A small sound classifier, trained from scratch.
Model: log mel input, arch convnext.
Training: soap at rate 0.0017, 15200 steps, batches of 256, held-out accuracy 74%.
Data: trained on acted Russian speech (Dusha), 26041 training examples, 149.4 epochs.
Rows from block 4 of a small sound classifier, named by matrix and row number. Rows with one number belong to one neuron. Each number is 500 + 50 x the weight over its row's rms, rounded and kept within 0 to 999. All counts start at 0. Numbers have three digits each.
After each neuron's rows are labels from the 100 clips, of 14848, where the neuron reaches its largest size: "top examples" is what is common among them. Only what is clearly more common there than usual is listed. The data: acted Russian speech (Dusha).
# gate: MLP gate (model.blocks.4.mlp.gate.weight, 384x128), inputs 0-127
# fc1: MLP up (model.blocks.4.mlp.fc1.weight, 384x128), inputs 0-127
# fc2: MLP down (model.blocks.4.mlp.fc2.weight, 128x384, transposed), outputs 0-127

gate.200:568536490498482458510493478571555555458478497490518419465460549498594467475545578517600462521433429545463506567430510413548564461529367487499422415522450395521475473484600485491455437352497509523499478405440512477488467495470567519511424531546550493438493516584447518519468575501494515508431506503469524463549538408453472402515528487482459508432509478541557488474496403518493605590485
fc1.200:436478516534464518563437491566475466510488430496561423521554452574586489493444400597416620417528594543418499450548513549476483500446531540493530564556529496576481502549581479489497515663556520541538440509428452567514502467570556522523470539548442509458515493503526497464514532437469501469479596549491523449499484558446462523489513580465595417471486523463557432395466440483539451504525
fc2.200:478477499477509447439440541563552437466570518526597557442471503499559579519526518503581451478519546481606517480500524464467561511549450444436482494446579455522426508497604486550542516415573477496596443568473411539506416466479445504469375527601516539465532497464494511536503551504595440482517418584454549502603499454504532516522582404523462528487441494482562501498461583452521466465596
top examples: emotion: sad

gate.238:537441429605467437517461476495571528508452548448450471487548541502461571510447468486449482434555503556472469454378501489482578516451536545548503487553503490373456473557519485437584508514460502545537472498509502587508476497531478440421504587564441575498441396549497580543631462467552526569416462438570425494549508635463507491519546462489532481511487539533483522525450471590529559580493
fc1.238:495524607551481481482522469562616558504485480480494419575503508494458456563449482476548464534522582481494469514492477564426514480468491452463406509542495544520583493473523522569559620427576558582531575504497482462453464432437535449532364541499526537472503504408546469443484523491496415414465475541459547475549582556432542577563446463550565515461468616459498494499568540462579542463456
fc2.238:488538513564539431542519487523562487496529522517523492475492440493447458487546562503568545498555438549548626484489468392525491434508410511411503403488468382481563579450453506530518378488465426486393586443439605416431411507507571498552463520510506498466480524463552574529510516542526522482526577523429506524486443467593578425464533546509458423459467476445462451533431536488459504510520
top examples: emotion: sad

gate.297:471506534506454520453498466492602543584531515551510465434568542412448432470438504412548432529546549485531556541480520584545586456531533461434480463471501491583424500546453614556471451488480579488423521522522410537481502514516521581543497471465612419542506589425520467501486503428486476405547534461528550501533494579516496505461347477474443419481502430445519492486436541426470535565495
fc1.297:444547586535506455479462550520538477644583409539490504543510448407498506508510453430549482578561533479528468502526457619499571564474464582470517419498457490552518453534494528433485480573558511494525573476488424460451544459449479454492593518464515468573541486609440487524510580403496564506594425548429483493560487507502514472411376513463543533514453468467390509500452502496460533486513
fc2.297:561581438527437487514451524520455501537409507478596504491441465554528462553487470484436535524502515469464573571542491466464528472414506422478493503425429502501526520496524485434420484498528505513523521477513558453505504565511395438442512507494510441605436468421501469569438573430520597497592497324478507487464419544490576555600452598488587543451510521497511527440563417476503508441488
top examples: emotion: sad

gate.221:455470515429498432511495480498456499541498497507526468547405527411467578502457538511485468557486393574469574471409468471498538532443541440487475533390427597496492492472379550612515605491515469477533500555364515509520486505591467486489439492437398572517474417446429530492470535465575499444472463511480505549474574517568469495511487592513425531512519530569485504520404457494484464491601
fc1.221:575476452577454515439634504515606475553543498497493547487556461477521468487387468497477395478496455525515510457581485561501463486529537456519492480574474378433599478468562483437517524534444542539442529459525579540504468503445531520480551417533498467435557530477504526499521544474421506522605558527471520494434459481427535608499560458501522579592414417466445433431483541464452445530434
fc2.221:521568489477502466450436373534516518523475519549452563455412514551478396513455526556397496570384468527509524539446525477564496579595527544488535466466545454500394469501522474560470499542568496549430512552465407465463552433419516620391516506503508491517532431420515450528487500527507453565456536457574551540402422453557444502434575531510536534516430523493450527540509562537523511515463
top examples: emotion: positive

gate.312:466499497513547485515518486542538452477556484497545461440571455528499454490589499471526492532515544445500492526424439457524532573528510509440552467558538465453460500533713506483507500498500478552535625509546577449482423561483506534583492545441446462524489403536503425500537458518522560475581449515450528571430512525549520633466491548526422525541462396367492564569496523564499528560506
fc1.312:528538553421449457383442522598467493449525536585526566431454508467484487514566506495519420431477541567458410516534467497456455523580530588469615551501501452419515540529624498467499470508456469443487478547501559423460471512530517500475480512494487507599488491554569489542534501564377473561428477480395498528485565484554449442542474535427414468520506540362527492553539427464511497490478
fc2.312:487502521494465463551462414560509479519433507646596479484592461408578496451494459457433473549538502496474519454427522535450500530464431425562518497401460492559473517513492475544462576482522495512517462536553397466538545498527368455502502541557456499623553473402476501546460439476553446432471569477483530491495553495392522432499540588475469356526497512528486462453561449510483522548507
top examples: emotion: angry

gate.303:487547423419458446447427492456366548561493568508490506475485475474431523443476482479490494457508538425478541495419518564440482515409525543404518481491508450481498574470418524515560614508471497484489547543549604474510442435476571543443442590527512473528510519561548529522503468553354481541519473535426505455533548456431578498538533546522462538462528479358549552528429548449474568446542
fc1.303:532453441460437595488503446492509545659499502411478450508411491515517463494551530507414535466587423489506541467553512527428519475507572516486456471472460522509527498504532515497518580514486613527517458541546475476454421445495433647572483496598461481466445453506473490532445544456508497448597578609559453589481455494592481539516444460487450432558512445443575463545471529475529533429503
fc2.303:526422478518498486469428375522532446580513453488477447498536491444503503520445502499520597508559609435478560467533495501464516532614476536574461566500507501474516440545533504443514527497511606483535468547557456527601452472441522592523568546541311562499568560481488517487490577514437410527457550570474448500472503463500507472437598489505559518542451438551433540475484411468434500469498
top examples: emotion: angry

gate.78:561455472417583499550527554494603579561487504541471517470515488450614401577495489565469553541484498487552484413427495495585533496554527523501434559476549512569491549528469584509509572483477467523529536411451449524465560490426440555533483466500452464511474526502497552560458500551430554513455517465551406525512477426499477489613487427439495428646423556508539469461462480512435513459387
fc1.78:391514524514468464476468477557440526467468499533496504539455526444448511446472517559504463494487537374596507481499578470511557445498457514467537467538466528444417448507586559517378520504478511582499398598507579486471516500526506526564441588531528496537479457473545378461431462449434545515503493549415508493418480613494533386494539553619580468583511477515447499449519482467420511465485
fc2.78:497491486592446500545495640525558539538444564496517476468556502510519532490507474486486497476543513535542574478532466488458517433566565515491521486515499505438388588494518430487491465607411643476513417491519577557512531421531538466519482619465540541441501528585502574409484446522498519419517579537600521499555552525453432560526519407552492519492420471484419529536534578506551539437534
top examples: emotion: sad

gate.313:496568583467503453469501458536491364412471531477501527474450495499476404545511530447416463494616558586560511523498465575477410509416473502499546490529497477551533417468499492464552565468578485484472519380525444557423533434448472624471500567554470518512433505472462526526502413513493410532457535529438510479569551542507393515530507501407510484560484516521537425502592482487474588501424
fc1.313:554443484584500438440516429454563590413462510462502606446508389501465545522495583493471490449455432501503530585501584470513498533550514493535529512454465525517500545484461498476447543567497552361443555548551560516538497589414459482494458476472556570631486568496460499529389525558551489510482591437457514496466490486498477498486453498489472502595355521524530469384497495489498547475541
fc2.313:522514541445461510602528576493446581455514533435474551495477576602492410518491505523477447508510551537505502494475487438541507477502525477515529398496441534491603536539465449428444560496445478489487460544429460506452558540468522489361499459478502435601465491450478496476402476506478491493518641601572469488459455524527575570515470484518569538413505379404487497563491573514557485527408
top examples: emotion: angry

gate.104:538458570518525545460493503546481477502500537548451592478570521545510565510466556548501497559448518444569454394488514452500469451478479498470497510477483417442475512449575508514387422527534453493451596543475402526515459474455430537559471456493583489554523471504526483530581478574444387439518465521544506449577518499609472441514495447495486478539464438512518523572365527471380503635583
fc1.104:519425568530475444444480424550477552401466511453553550420543555434452531490527593479504477589521492515460521500496419479497431521555505455495571444473483465412460463494516442396575509523627466545514522573464505535581564501465457524492486506484419468499508465503567547445521474525522461533466439577525624512440472396599514492540579425527488519616514536414408516521488456476482560492520
fc2.104:499472494513481548538469421563505468491504481506474351590495506463582575504473406554486513444501459484497648536498530462504620614535535517588469470512499463509496541507497571555453476516459541461459449484470535557581525511519536459470491533482492482504497471443638567522512508427387498491477486507543545431501604501572508493529566455515520466415551510488439409455502450479398548453592
top examples: emotion: angry

gate.6:502418469580556527549417474491531516500579457484411448420468536524499520471503506628533550531486475464535541485591459548509550505511468521474584505459533497503467405504505459530524465506584486506519552383502508445501503598456431520388527529543433484493472488550601468475522511555457487580444480487577591584497552608466532473504417393550512523506481561387565558542499413547504520536492
fc1.6:546458513426378483496533442468564496429509514575469397454527508501486565520392482532524446522550520509485479525481476402534457489511454510474466504476506523519552392589448558499559447425557428532558569445515542485467547455544563508420482463441593357511471457451505542500578493468451492496421441562511551485493422502487488449466450462461461505575378498538481554510457624483454441512477
fc2.6:488559477433503564477494489498527492528463486439507427561539543464493400536576490583555520448535542576514512559541539434532420572451482450564423512483444453472478540557430426582450488488515520496427507468562499573474549466522555535543593481512530448543444478471558555501479397460486480520552526503537488340548484470484462448502434480462507620375481604507453411497500478539449541554566
top examples: emotion: angry

gate.316:527475536525588453467537442538446469544442483577495624589486508536534514537477548584592523602611408469504507519548498514595465511483442617571457532502453450427466508495529498477491557496521419472423508563440633464590533539482512469470451481490546552496485432494547557431529452571409476458540424543535524444548506522488532462573469517483531497497546555429481547521464477518573559464447
fc1.316:435508553470502521559473488560509501481507440445578435489515464473503564572533406505551554460466486519403492479394567481498460456399431452506475475532539466458477595524509590422504513530548504552628528426446545423496493451456544523444456481490506574520456505489521512542510639416481604468456429484537485475546406503542462450449526559505480526581567522556429477460449529464510379493459
fc2.316:509480510525466559494509515582403578579436537433564544514491571516420473534477516555466475499485504502579511460539408464565506484427497545441421443492534460484639429521530551573483500487489515530480448529475528542512594505442507566499574482422509439533378616494462585547548476552486480468510482544510472469453577485536406447481475647480552478523524527601495562540500501530485486586447
top examples: emotion: angry

gate.132:577489482622498432428479515504528401472455530393471494442467622499528562463506435502510523527455568536518594590468431419484534504544499460476543610519496494591547475496472475389490561563531460481471605470440462568557464499413455473491561461412641439470496594522494485540522552517563518478484530573478517442487520506527541518471497505496465506498524516478472474451540527546378521467540
fc1.132:473635513481584540485450473453497460511488503542504487532575537421419537577527632474524510520522464458473462474546572535497501488498593504562480405596522439395400538572473429589531479428480547471523464424477492483490553535590525494452513441554425508479564432501489474556469463540521545500575579516497557555504510403455538482537545547537603421559488544466545506484552502563571487494521
fc2.132:514470521523396435490443443509481485503528505526589450498542578456458633381453559486566458485620503469542463527478494527588486527569465434515493534490540561495537495555480478502605516541481493507552469516542508418530464465597522559473601551536481519432531533529562504567548513527472531528438486471454548508486483536416469581487468520650557545579563396521522477465549546477403540485463
top examples: emotion: sad

gate.219:518478477526468498592440458532511442430475522406531546479452562465493483462539489486586470489567572504471553575556540640503480487461518494446425564537610489535590444527509510525445448595479485566463497525439452513506425480521406509510506563582455451491457476544450488581510513491381483526459449512541502497460447543577553388492461403543452420516571513461434523494441513573519457434566
fc1.219:438529537527477527560456476430437502440519608466526551471536531553436538510464494443543534445437418545482488563448387462510458437557522421508423504557450568518478466507433514517439430519569446448411462401514487535530461483474499506543441457515535496471546531424483535515459489502506510421435625577496542459573517515428517501466551533466411528474487467552496441597447542428583531638520
fc2.219:495445496565543460523540499586523425515520413586473461529452499439477534520517436518426608503481408452462474473480489623532559501458467481460477386541541526497414547461474475482441485550462493495492604477565564425503455447502442517517518472573474457447530550486511530372558473575585415552527472441467543530446491490521492553558366435446554481543453518506505470561601507423462503488477
top examples: emotion: positive

gate.373:480566538426592492418391480553506499542548404515492464522508517535500585514587509474500494504488423578491531492502493570484559529499558520519498468525542465446500428477508593416473620572600490461549514490464491508549582437543487503594456535570521464494598497467519496527585400618436487468469471518488485588467489451621618541468494465520579488528516468452457539478563460550484467510527
fc1.373:457499487422451529507494429507472460518417491476508533463469507553487418533509517476380521503572507444486514434586444411517444562543433468456500478550467410478551465612487487431503491464443457598536488561449514501463591509517476368459578525414493485567562525583439548458506477438580427479473484484489433449593507525502541555397463520445461549466439486535530493430521465501549526465613
fc2.373:442534536527431514424605598514485429417547534536563509598450433485413520452465467562561598523458416478501483469525482530518495437484438417436486485545488489428488562493515533474495504438452548556509427511529495462437561492496566428443537351481534484500480578521515485497487589535541509480501476468465497524489401476513446473536518461565584410514557493573434518556480461506366501552566
top examples: emotion: angry

gate.305:479458614539507468588455498538520516432537444472457520483555457445509456426477529545578534551442496514519559565424530466436536487483372442419462523502543487507484602454581468472534570504555429487510508428435421495424526447384566488520568499543465530531493481483427506549458442513541522570483482538489458606474514572436483470573599536450454496496405573507507593465475498433505472428536
fc1.305:480496487579603597465542510421488495574443553570567466530478521542538494467627598472498498491503465537480410547448550583552508554508510504472530539419481533442514535554542525495432509514540600557531427517513506440518467517512426539523423503522545457545476495401546421473496399399481434467467584521514556452567582441506459433494496491388494434587503477514516469448546527580466546457496
fc2.305:494561574565469512490428519461472493562461445577521490502522515443479559502590540478371493465489625580524447556488457508457578513481489478452538551489530492508455494488489440504434481543541447484573445454489508557541563610487488620551569451501420510518514448567508507467489487516502448544465418435487509445531403429472481450507481506450484481454336442476466418517571479582508446412444
top examples: emotion: positive