config.toml
arch = "convnext"
model = "sound classifier"
dataset = "acted Russian speech (Dusha)"
train_examples = 26041
time_shift_ms = 100
n_mels = 80
hop_length = 160
input = "log_mel"
spec_augment = true
win_length = 400
targets = ["emotion"]
num_classes = 4
norm = "layernorm"
hidden_act = "swiglu"
mlp_ratio = 3
inner_norm = false
drop_path = 0.1
subsampling = 4
layers = 8
width = 128
kernel_size = 5
label_smoothing = 0.05
loss = "cross_entropy"
init = "trunc_normal_002"
residual_init = "none"
optimizer = "soap"
beta2 = 0.99
learning_rate = 0.0017
beta1 = 0.9
shampoo_beta = 0.99
eps = 1e-08
precondition_frequency = 25
max_precond_dim = 1536
one_sided = false
adamw_lr_other_params = 0.00084
max_grad_norm = 0.5
max_steps = 15200
batch_size = 256
epochs = 149.4
lr_schedule = "cosine"
final_lr_fraction = 0
warmup_steps = 760
weight_decay = 0.09
adamw_weight_decay_other_params = 0
Rows from block 4 of a small sound classifier, named by matrix and row number. Rows with one number belong to one neuron. Each number is 128 + 24 x the weight over its row's rms, rounded and kept within 0 to 255. All counts start at 0. Numbers have three digits each.
After each neuron's rows are labels from the 100 clips, of 14848, where the neuron reaches its largest size: "top examples" is what is common among them. Only what is clearly more common there than usual is listed. The data: acted Russian speech (Dusha). In brackets: how many of the 100.
# gate: MLP gate (model.blocks.4.mlp.gate.weight, 384x128), inputs 0-127
# fc1: MLP up (model.blocks.4.mlp.fc1.weight, 384x128), inputs 0-127
# fc2: MLP down (model.blocks.4.mlp.fc2.weight, 128x384, transposed), outputs 0-127

gate.167:094092146125077118120092110065139083115082131130114125120140175149100057160119114142136107130110087115123127119139145152145123142152116157180123133107128121130127153193137137115155115133111104110131101112079134117118132124139148115111160177155109116123121079170094145136157130153126117141108096131173107135186107137143115130112112140109130115120116102108104118088133096133113121143139
fc1.167:076100101132113106130141145156133073120181121125134126090097127145094116125102163096147137147142142124144072156146136103147136147150135164118135132148101127166161152162116140122194132121117096150161162115096139145186153166137130158150119135132104135122106123144127146132171125118125128104107111106115106136108116118154111110132148088119150128077124178162126131139157117081146121167111
fc2.167:101152142138169111114086141116130097165140122137118120095101144116111087137098139122143120079140128168151116150121109137113058159083122144083155135075101149115145097102091125124122165154143101079128088117137154106104126104130127106135149172129127126158149132149130128141146143114112060098115130110141146093076156134134155111143140129137138139117122107143098142119126159157131134094168
top examples: emotion: sad (67)

gate.247:185106103130162167109112152123094113108126110129158087096078098152144136090127141113108101130125148105147083086142133127132119166147122142140145135101131137089158117107105127120110160081151119109111109136110172145164130138126159193112119109168111160124136099137124124172150161140172171115119136116146159099127136188154122088114136128129131123121124119117127161172121147126134111115103
fc1.247:136144124155187124093097106118095163094162119120147143111116134140119126102119166120135149138116124118125115126114149147116132114096151183122138130135095125145119138095084143143110122113183059106182082128167137132156152124142102174148111131170108104133159119117095165142094161120106104141137139133117160108139089169116141140114069106127119149106145118122135121146147173117118117101118
fc2.247:108155197109136100136145104156147156178140145105123111119134181118162123066113143116155139101172118101104120116135152119108201129113109129166111122115122113137143102117136124139115168124123166164154108103105153113131104121156111149161126174161135167116133137111126144130144119100162110116109119111077131132173133121118097129169137112094122087113105134141092120164130112128113124147150
top examples: emotion: angry (55)

gate.86:098132143090120148102135129128167079135145117144143152124124114132144183163122102152165152088121123143096123114127131116133123126132071083127143097136087112169094140085072124152164147118170129094108128141141138083096121141136127174150120099144123135167104113148141152143120132107121129103123108146092113119138123154129151112125168120121138121164117115091100111125138091110151077081087
fc1.86:113061116147150087119126136127092111128128143133162132170156101080162166084147141096102132154122145115100103142102150119105172110150152168141120151112139095109132107118135095121089118108112113093110139091115128148132125146099135110072108113111125105141125123143147155085122130157135115166128162149166160135158120128087113116128127096133074118095144068101146130141134134118158134123117
fc2.86:114147158134104117183113130142136132091171124129107109138087150145173103119146105082156166153129142109134151125114127161136127142116083117096139143155137177164089129125120145107154115096146120125108113129139115122147134116145077131125116143157128081158080172093156135188151135136148169123124126152109154121138125169117162117085108132124129148180125112160147116129105109161085121141126
top examples: emotion: sad (56)

gate.245:162144069130119131151125124109106175125085108104096166113136143126108133151087145140173141142133116129142146136098111124137145130123121143102134143089107123147125129076147109138095122122159133159135107133067145127155114121122119120108163069117130141129103138090138161091154136099097135139128077137148150141130081151126102164151167129178126148126087127073122141087127112140119147091149
fc1.245:123110149101148135138137134123110103127145130169118101143063151109149146150135109135092134104097137136146152136127138120080095122128082078160144157122175131123149126147122077125151097105119152088128115130132130128096125126152080127114126113108097166115140137172123150150125078121130121100127121134110125154140090114175171156107078135105123118146191173148110134125137179112134107110134
fc2.245:119122133131105162127163132145149113098171156179102144171121106147122155134084158137140095150090090078138162120095126144124068085179117095117143113115105123109118125118153136132120114126169136152131135125126140113112121156094126156143119125129115081185169131151130100126125100111115107112141144152122061128075107145088113125162099151121111118140157117120119161157127122139145132120135
top examples: emotion: angry (47)

gate.13:146147129064145156110148128120114134114098122121172132095113085123127128093134108148113157097162144129137132145139122137183135161095085158134152133128110133165108107136099093119069156146126129156128128138187148148094144118115128141112127164116140162180122156176127160123128150143164098123070128099163131136131100160139121104118114114097130111116118123157142111141117180108131130089113
fc1.13:119134145115155118125109119106128157130155134106137150123109115104111130137148171180098151126178136128148148129148127110134121130168105129137101123114121126166085140100080168130140180141122138147086160193123102082109171120106174123122127145154117123139162086153130188111106176114147118154127121108110154108118126129127121100101070157152105132122148107135088110137121141131092107107132
fc2.13:086138160140053128131156111131124144124101136095129140134134114155126181127142126090172129133112132132109141140108154151114132140152126129131137136104117148113104110096083105125157155136126136076144147113116176096103122157129148138138128107187138086166114076139144130103065124110150152119080127149132098119167106148143116163096182137109119104129101123147123145158129107127110135164111
top examples: emotion: sad (83)

gate.213:111129135155092107137159118136173123100115169133136115140100076121103088130145143140111139100144118122096111137148136116146131140053143125153117110166134160143081110142109145132115131103138134110160149133090119128125127100118102116148145128087139174165145132092135116141140143102140097081124102116122146122094183115122144169145126073148114141076104111131083100101161126078116139128121
fc1.213:151097141127118104107124113142119148100149163134147116190116121126094133146152164140131136098128103113123139133143152114144137151120151142126095102159128135114053166152090128125122120127079163105121133168140112145141152092102103156121141138075152122153161119121136152119116145117097126090143125140085178114124147126099174128100117087104113088102083129112119148070130142098106153144107
fc2.213:121105156124124118137129148081135111095077101132121136137131099138156084169121129132096128102150077088119123091146156120140131115133126110122158102110132137158108122133094130068121089136126140131098148166102176123123131117162120126074150151121090104159118088145115063138130120108118147133105073106129117086091102133136104127113160104120105132159133109150165136109122126163135110163109
top examples: emotion: sad (60)

gate.310:138137110118179141137139097114130135197152125115119086120144142101097153127129179136088096129162130122150109121143121140163141124142136120151071162145157158114129156112064114098123108107119129114126125093099137111164131074133156109142099102135128181152154100115116149141124103141153155150140071131126146079126116121152108131132117134102098099140100130121153138131158087144096165132131
fc1.310:151172123129091156125104142171144139118121107153164146168141105139161131146108114110138132100102110136122142089136133116139088162125117107152157175143101149103085135169171154114100122139161092098161129121103149103111132118168115113097151117150129132127099125129136160116114126146156135176090158154145100138089135122153170154117140068145106127105182111115143135172123128118113119139091
fc2.310:125108129147135127149133139131111152152133106128156131130129107130138126133146159179166113090158096127155099091132145135094113148103095097200118139123145176149074134134166139116146129123183099151129118135124132112105151167189141126120133088164142173160111142107124118138124096113111143155139113157131066113127143144087158112147140110111107100111129098124150161107149141131150153156100
top examples: emotion: sad (60)

gate.17:130118131129069114091107177120088143128143108097103159133174128141155161120106144122177153072123119124121119152125156176149087113108136156113107148106143155114133114118148143110116122145144129130127127125129161073162146131117135121147145120139177135124085078113115102124111106137109150138110091099160135117145141130157122149126133196094102125094130104065114113157112101137124103146126
fc1.17:126115107131149122134126104137140186128125105102122122120144086123085137110122096131144112084094217128162094106137162110152101120169146145177121174128118112115167144114193104104126118152090150125126131173126137129130106113155093126094124157130130161115134130103146145139105107128134132130147117126138095101074097120104145116096108115123132152107123144138115146082086139127157130148123
fc2.17:161087137122135124138131141094123122148122124130149107169111125145122146149167119154121146102120104078099136145145111130176114103114121152115160142141146164088166122150142103189172142119106115110116141066147137119135112159052124115095137068168132121159142170128148132146144119111122135141139121134141163152135145127126154154137135119143119150121113123186160143106122083116135084103113
top examples: emotion: angry (47)

gate.214:160073178177126145103149156150136141130152092121125148145155102139144141122140091157125159150105073078100122155102103113166111082143129129118131092116099102148132066133122081161112136160129097156143170079104118149121127154133129121150159109152149114100134088134136133085130142132125176121125128122120143119102136132157144100141131152133129117135094126133148090141172125129116127129157
fc1.214:097081157120133158127146104142124137185157104165108147142158190151106145142126130097154140126145160119175134123156148104116155150170140122157155104127125112147100121096107108105124163162123086115101110126122141144124114093093130084142135107162091130124093116131114118126115143122114123129115142140125104158127103142093155171103116147112148105126097153182100165152139105150135082116172
fc2.214:136120151165116100078104092099118145125113140155133118121135142086168106110130130150139124174109113140141126139056167125158105103147171130143105143137162104110134114085115112167093130141110158119094132149162128108087135132135121097137135112157130125111114136150123126091141105144108115109097118176164148112144156110131152129100099056098115161075100114145138171136151118124112117138124
top examples: emotion: angry (43)

gate.352:133105157143108097133117106171148102200108101121136135154148108153106146158102128105145157141167139094141135134132107094134112097104153105133163145098129131115147152110121142101118146078121134117166128156138077090105130098098150165101118110124107144108141120132123187132151099100128111134114161110100116104139127108172103139112144117103127099095179149158120134153082112096140126086115
fc1.352:144123153145143135140135126123118109151149093082109162158119153175102106135126131147111138146198151089126148170169145093132118136136151122083120128148124124106149083115164154117142138117160090130142135140089098126112124118135141165150141174156140132117094097108167095148154132129108147119123152156146111155125093098095114128178133121149134120115129162122111124099094181103109151075141
fc2.352:117145079153129119106157095143151126118122147179145116201162154114135096107101114139106139091100153120153114112117137077118105103158149104115131125134136170108113116126111157138096170143138186159137108086126124097149111113126128130092116137122106159127163162129144158121120117079155122102104133155138132143140132126159134145160141085170099135118137117141130184133144157178139143127103
top examples: emotion: angry (44)

gate.179:137117177121140127129128136139112103166134138127085125102123056104119151150116158116123110092141146140084174102115121131107139117131150113121131080171133123181088163134089146137096106134120129135112136074094116117111126129150133117146131143171110155113135135130120092130136163128159112139095121102106107146178153112116156102108074124129089125119150130121136118138153156113082111156189
fc1.179:111166123101126113192146115114183179135105123127135130139160155126169160111193106143111079165132133088176149127112124109157141153129135105141150135157118142140131184124152084142116137156135129143147106114096138111119131116107139121112169126076138111123122154135154140146145134125125185116173155102124157160140140123115088127130135124102133130074161128129118133090120119107122095115118
fc2.179:121144190123147173143153134119073107113095119116134157188128150116127136121157097118085138150137167121145113110117112144164128145111139151080184115115142146134132139150145141140146137152092155115124115135107141139169153155151095083100146118123140187156119144116137109167110108140117144082123133090120140098078152085149114107114147125094154134129129118146133114134169140108136157147096
top examples: emotion: positive (39)

gate.285:107117165107146144145134138155142135138122146150147097132109152119159133131143142122108140142164089109149111102133097115134133133117163082068073099119114132137095140100131125165131137112084115128143154135108123133134133104095111106127144137127131110141138084143126140080091159106146106124068081110079170128094111154071150094137115147123083077155155132117139109109135120169131097124138
fc1.285:135109140119141119140121129096095148138118131165091150147131116144160158130127115146127147113103165100111127129108118132129117153119119142108110103151156165131115114129173167109192134109105128140127149094146144119176081138177148099099127143135046048130135159112085142149138147094140139144152112104108156145137123156126128158128115168143088148132121162106135126101133112139161131112095
fc2.285:156097144115128132155099161087145157151130124107132135134118136123138140120083161146124162116126138150102150138120164080109134143121153153125132111121137150142148184159175128123136103150086119142143085139124105146123152127211134157129165084125123164145127128127132145130123149112125100109143098139128133101134171138043129143136094125092107111128133154130113141092154166180115126114142
top examples: emotion: positive (62)

gate.103:135104085134169112097146099130118119152141095100121115143139156098128181141110125109133133135098128124075142095157142108107142113157094128122161121130136091128136124145116142098123153171143074095094114130129147151101179087143145116137154110111117123098123103102156126135131168088118157130078109139123120180078121100179140090120124113132143141167095115107100118164156130126112112127158
fc1.103:120145112122116150153145191114163136121121127126129144117118190129142100074125099108119116115168159189108134122134121125127157141090117080116114078113113139142131143122136156141154093118115113134130138130152107146156129186142147144147093129096134154135160205117100126149112108109140124144144132125168120142161122103096115142139138115119107127102176176119127155103092170117142105151116
fc2.103:109126142152148103115150219084153152071093130101137159114124150108138092145139089142107152124152094119147136152130111144140140086139128120125167162115121149115150110117129133126145137110167135145161168130125157134157142124130119117137087097084110154149097094155099106157133134109148137139119131061104128141133125090119147134123155156126152115193150139108119149163106132141131135115152
top examples: emotion: angry (77)

gate.370:159144148167143136135126170142166126135177102136146116113174107109091130165099123112103127145085110161136101156108131093149148130164135133111122126100152117116110132141137116127126154126111139163122117131155109044142115149053126170124141133123155125112081118127100118173115111136114139155123106124145104117150136118117148112111091119153163115100113158154085159129186112098144125119121
fc1.370:115183118123138120124117154108181137101123176131111162084105161123123116132113144125126137128131113123123135129105141156128146116152158138141102150118105102122192133101133111135112142106106209128166136151139119092149159088131142155140149157128124122177129136148147098165079134123111129117087144092143095124134151107169144078173115140151118093141114154124131109152159142105093124110157
fc2.370:111128106111134129081109114088074099135136122112127161189137126090139108133113064172165131126127122081162141109107113169117113173107159182108138186127137130145164107128128123134124135101104145110118158119148115136172148140133126138130122097174141169138129128109123134101161136086125122111109140074147121102166147137137166134116109169128114115090151118118125100128125138111147147129140
top examples: emotion: sad (75)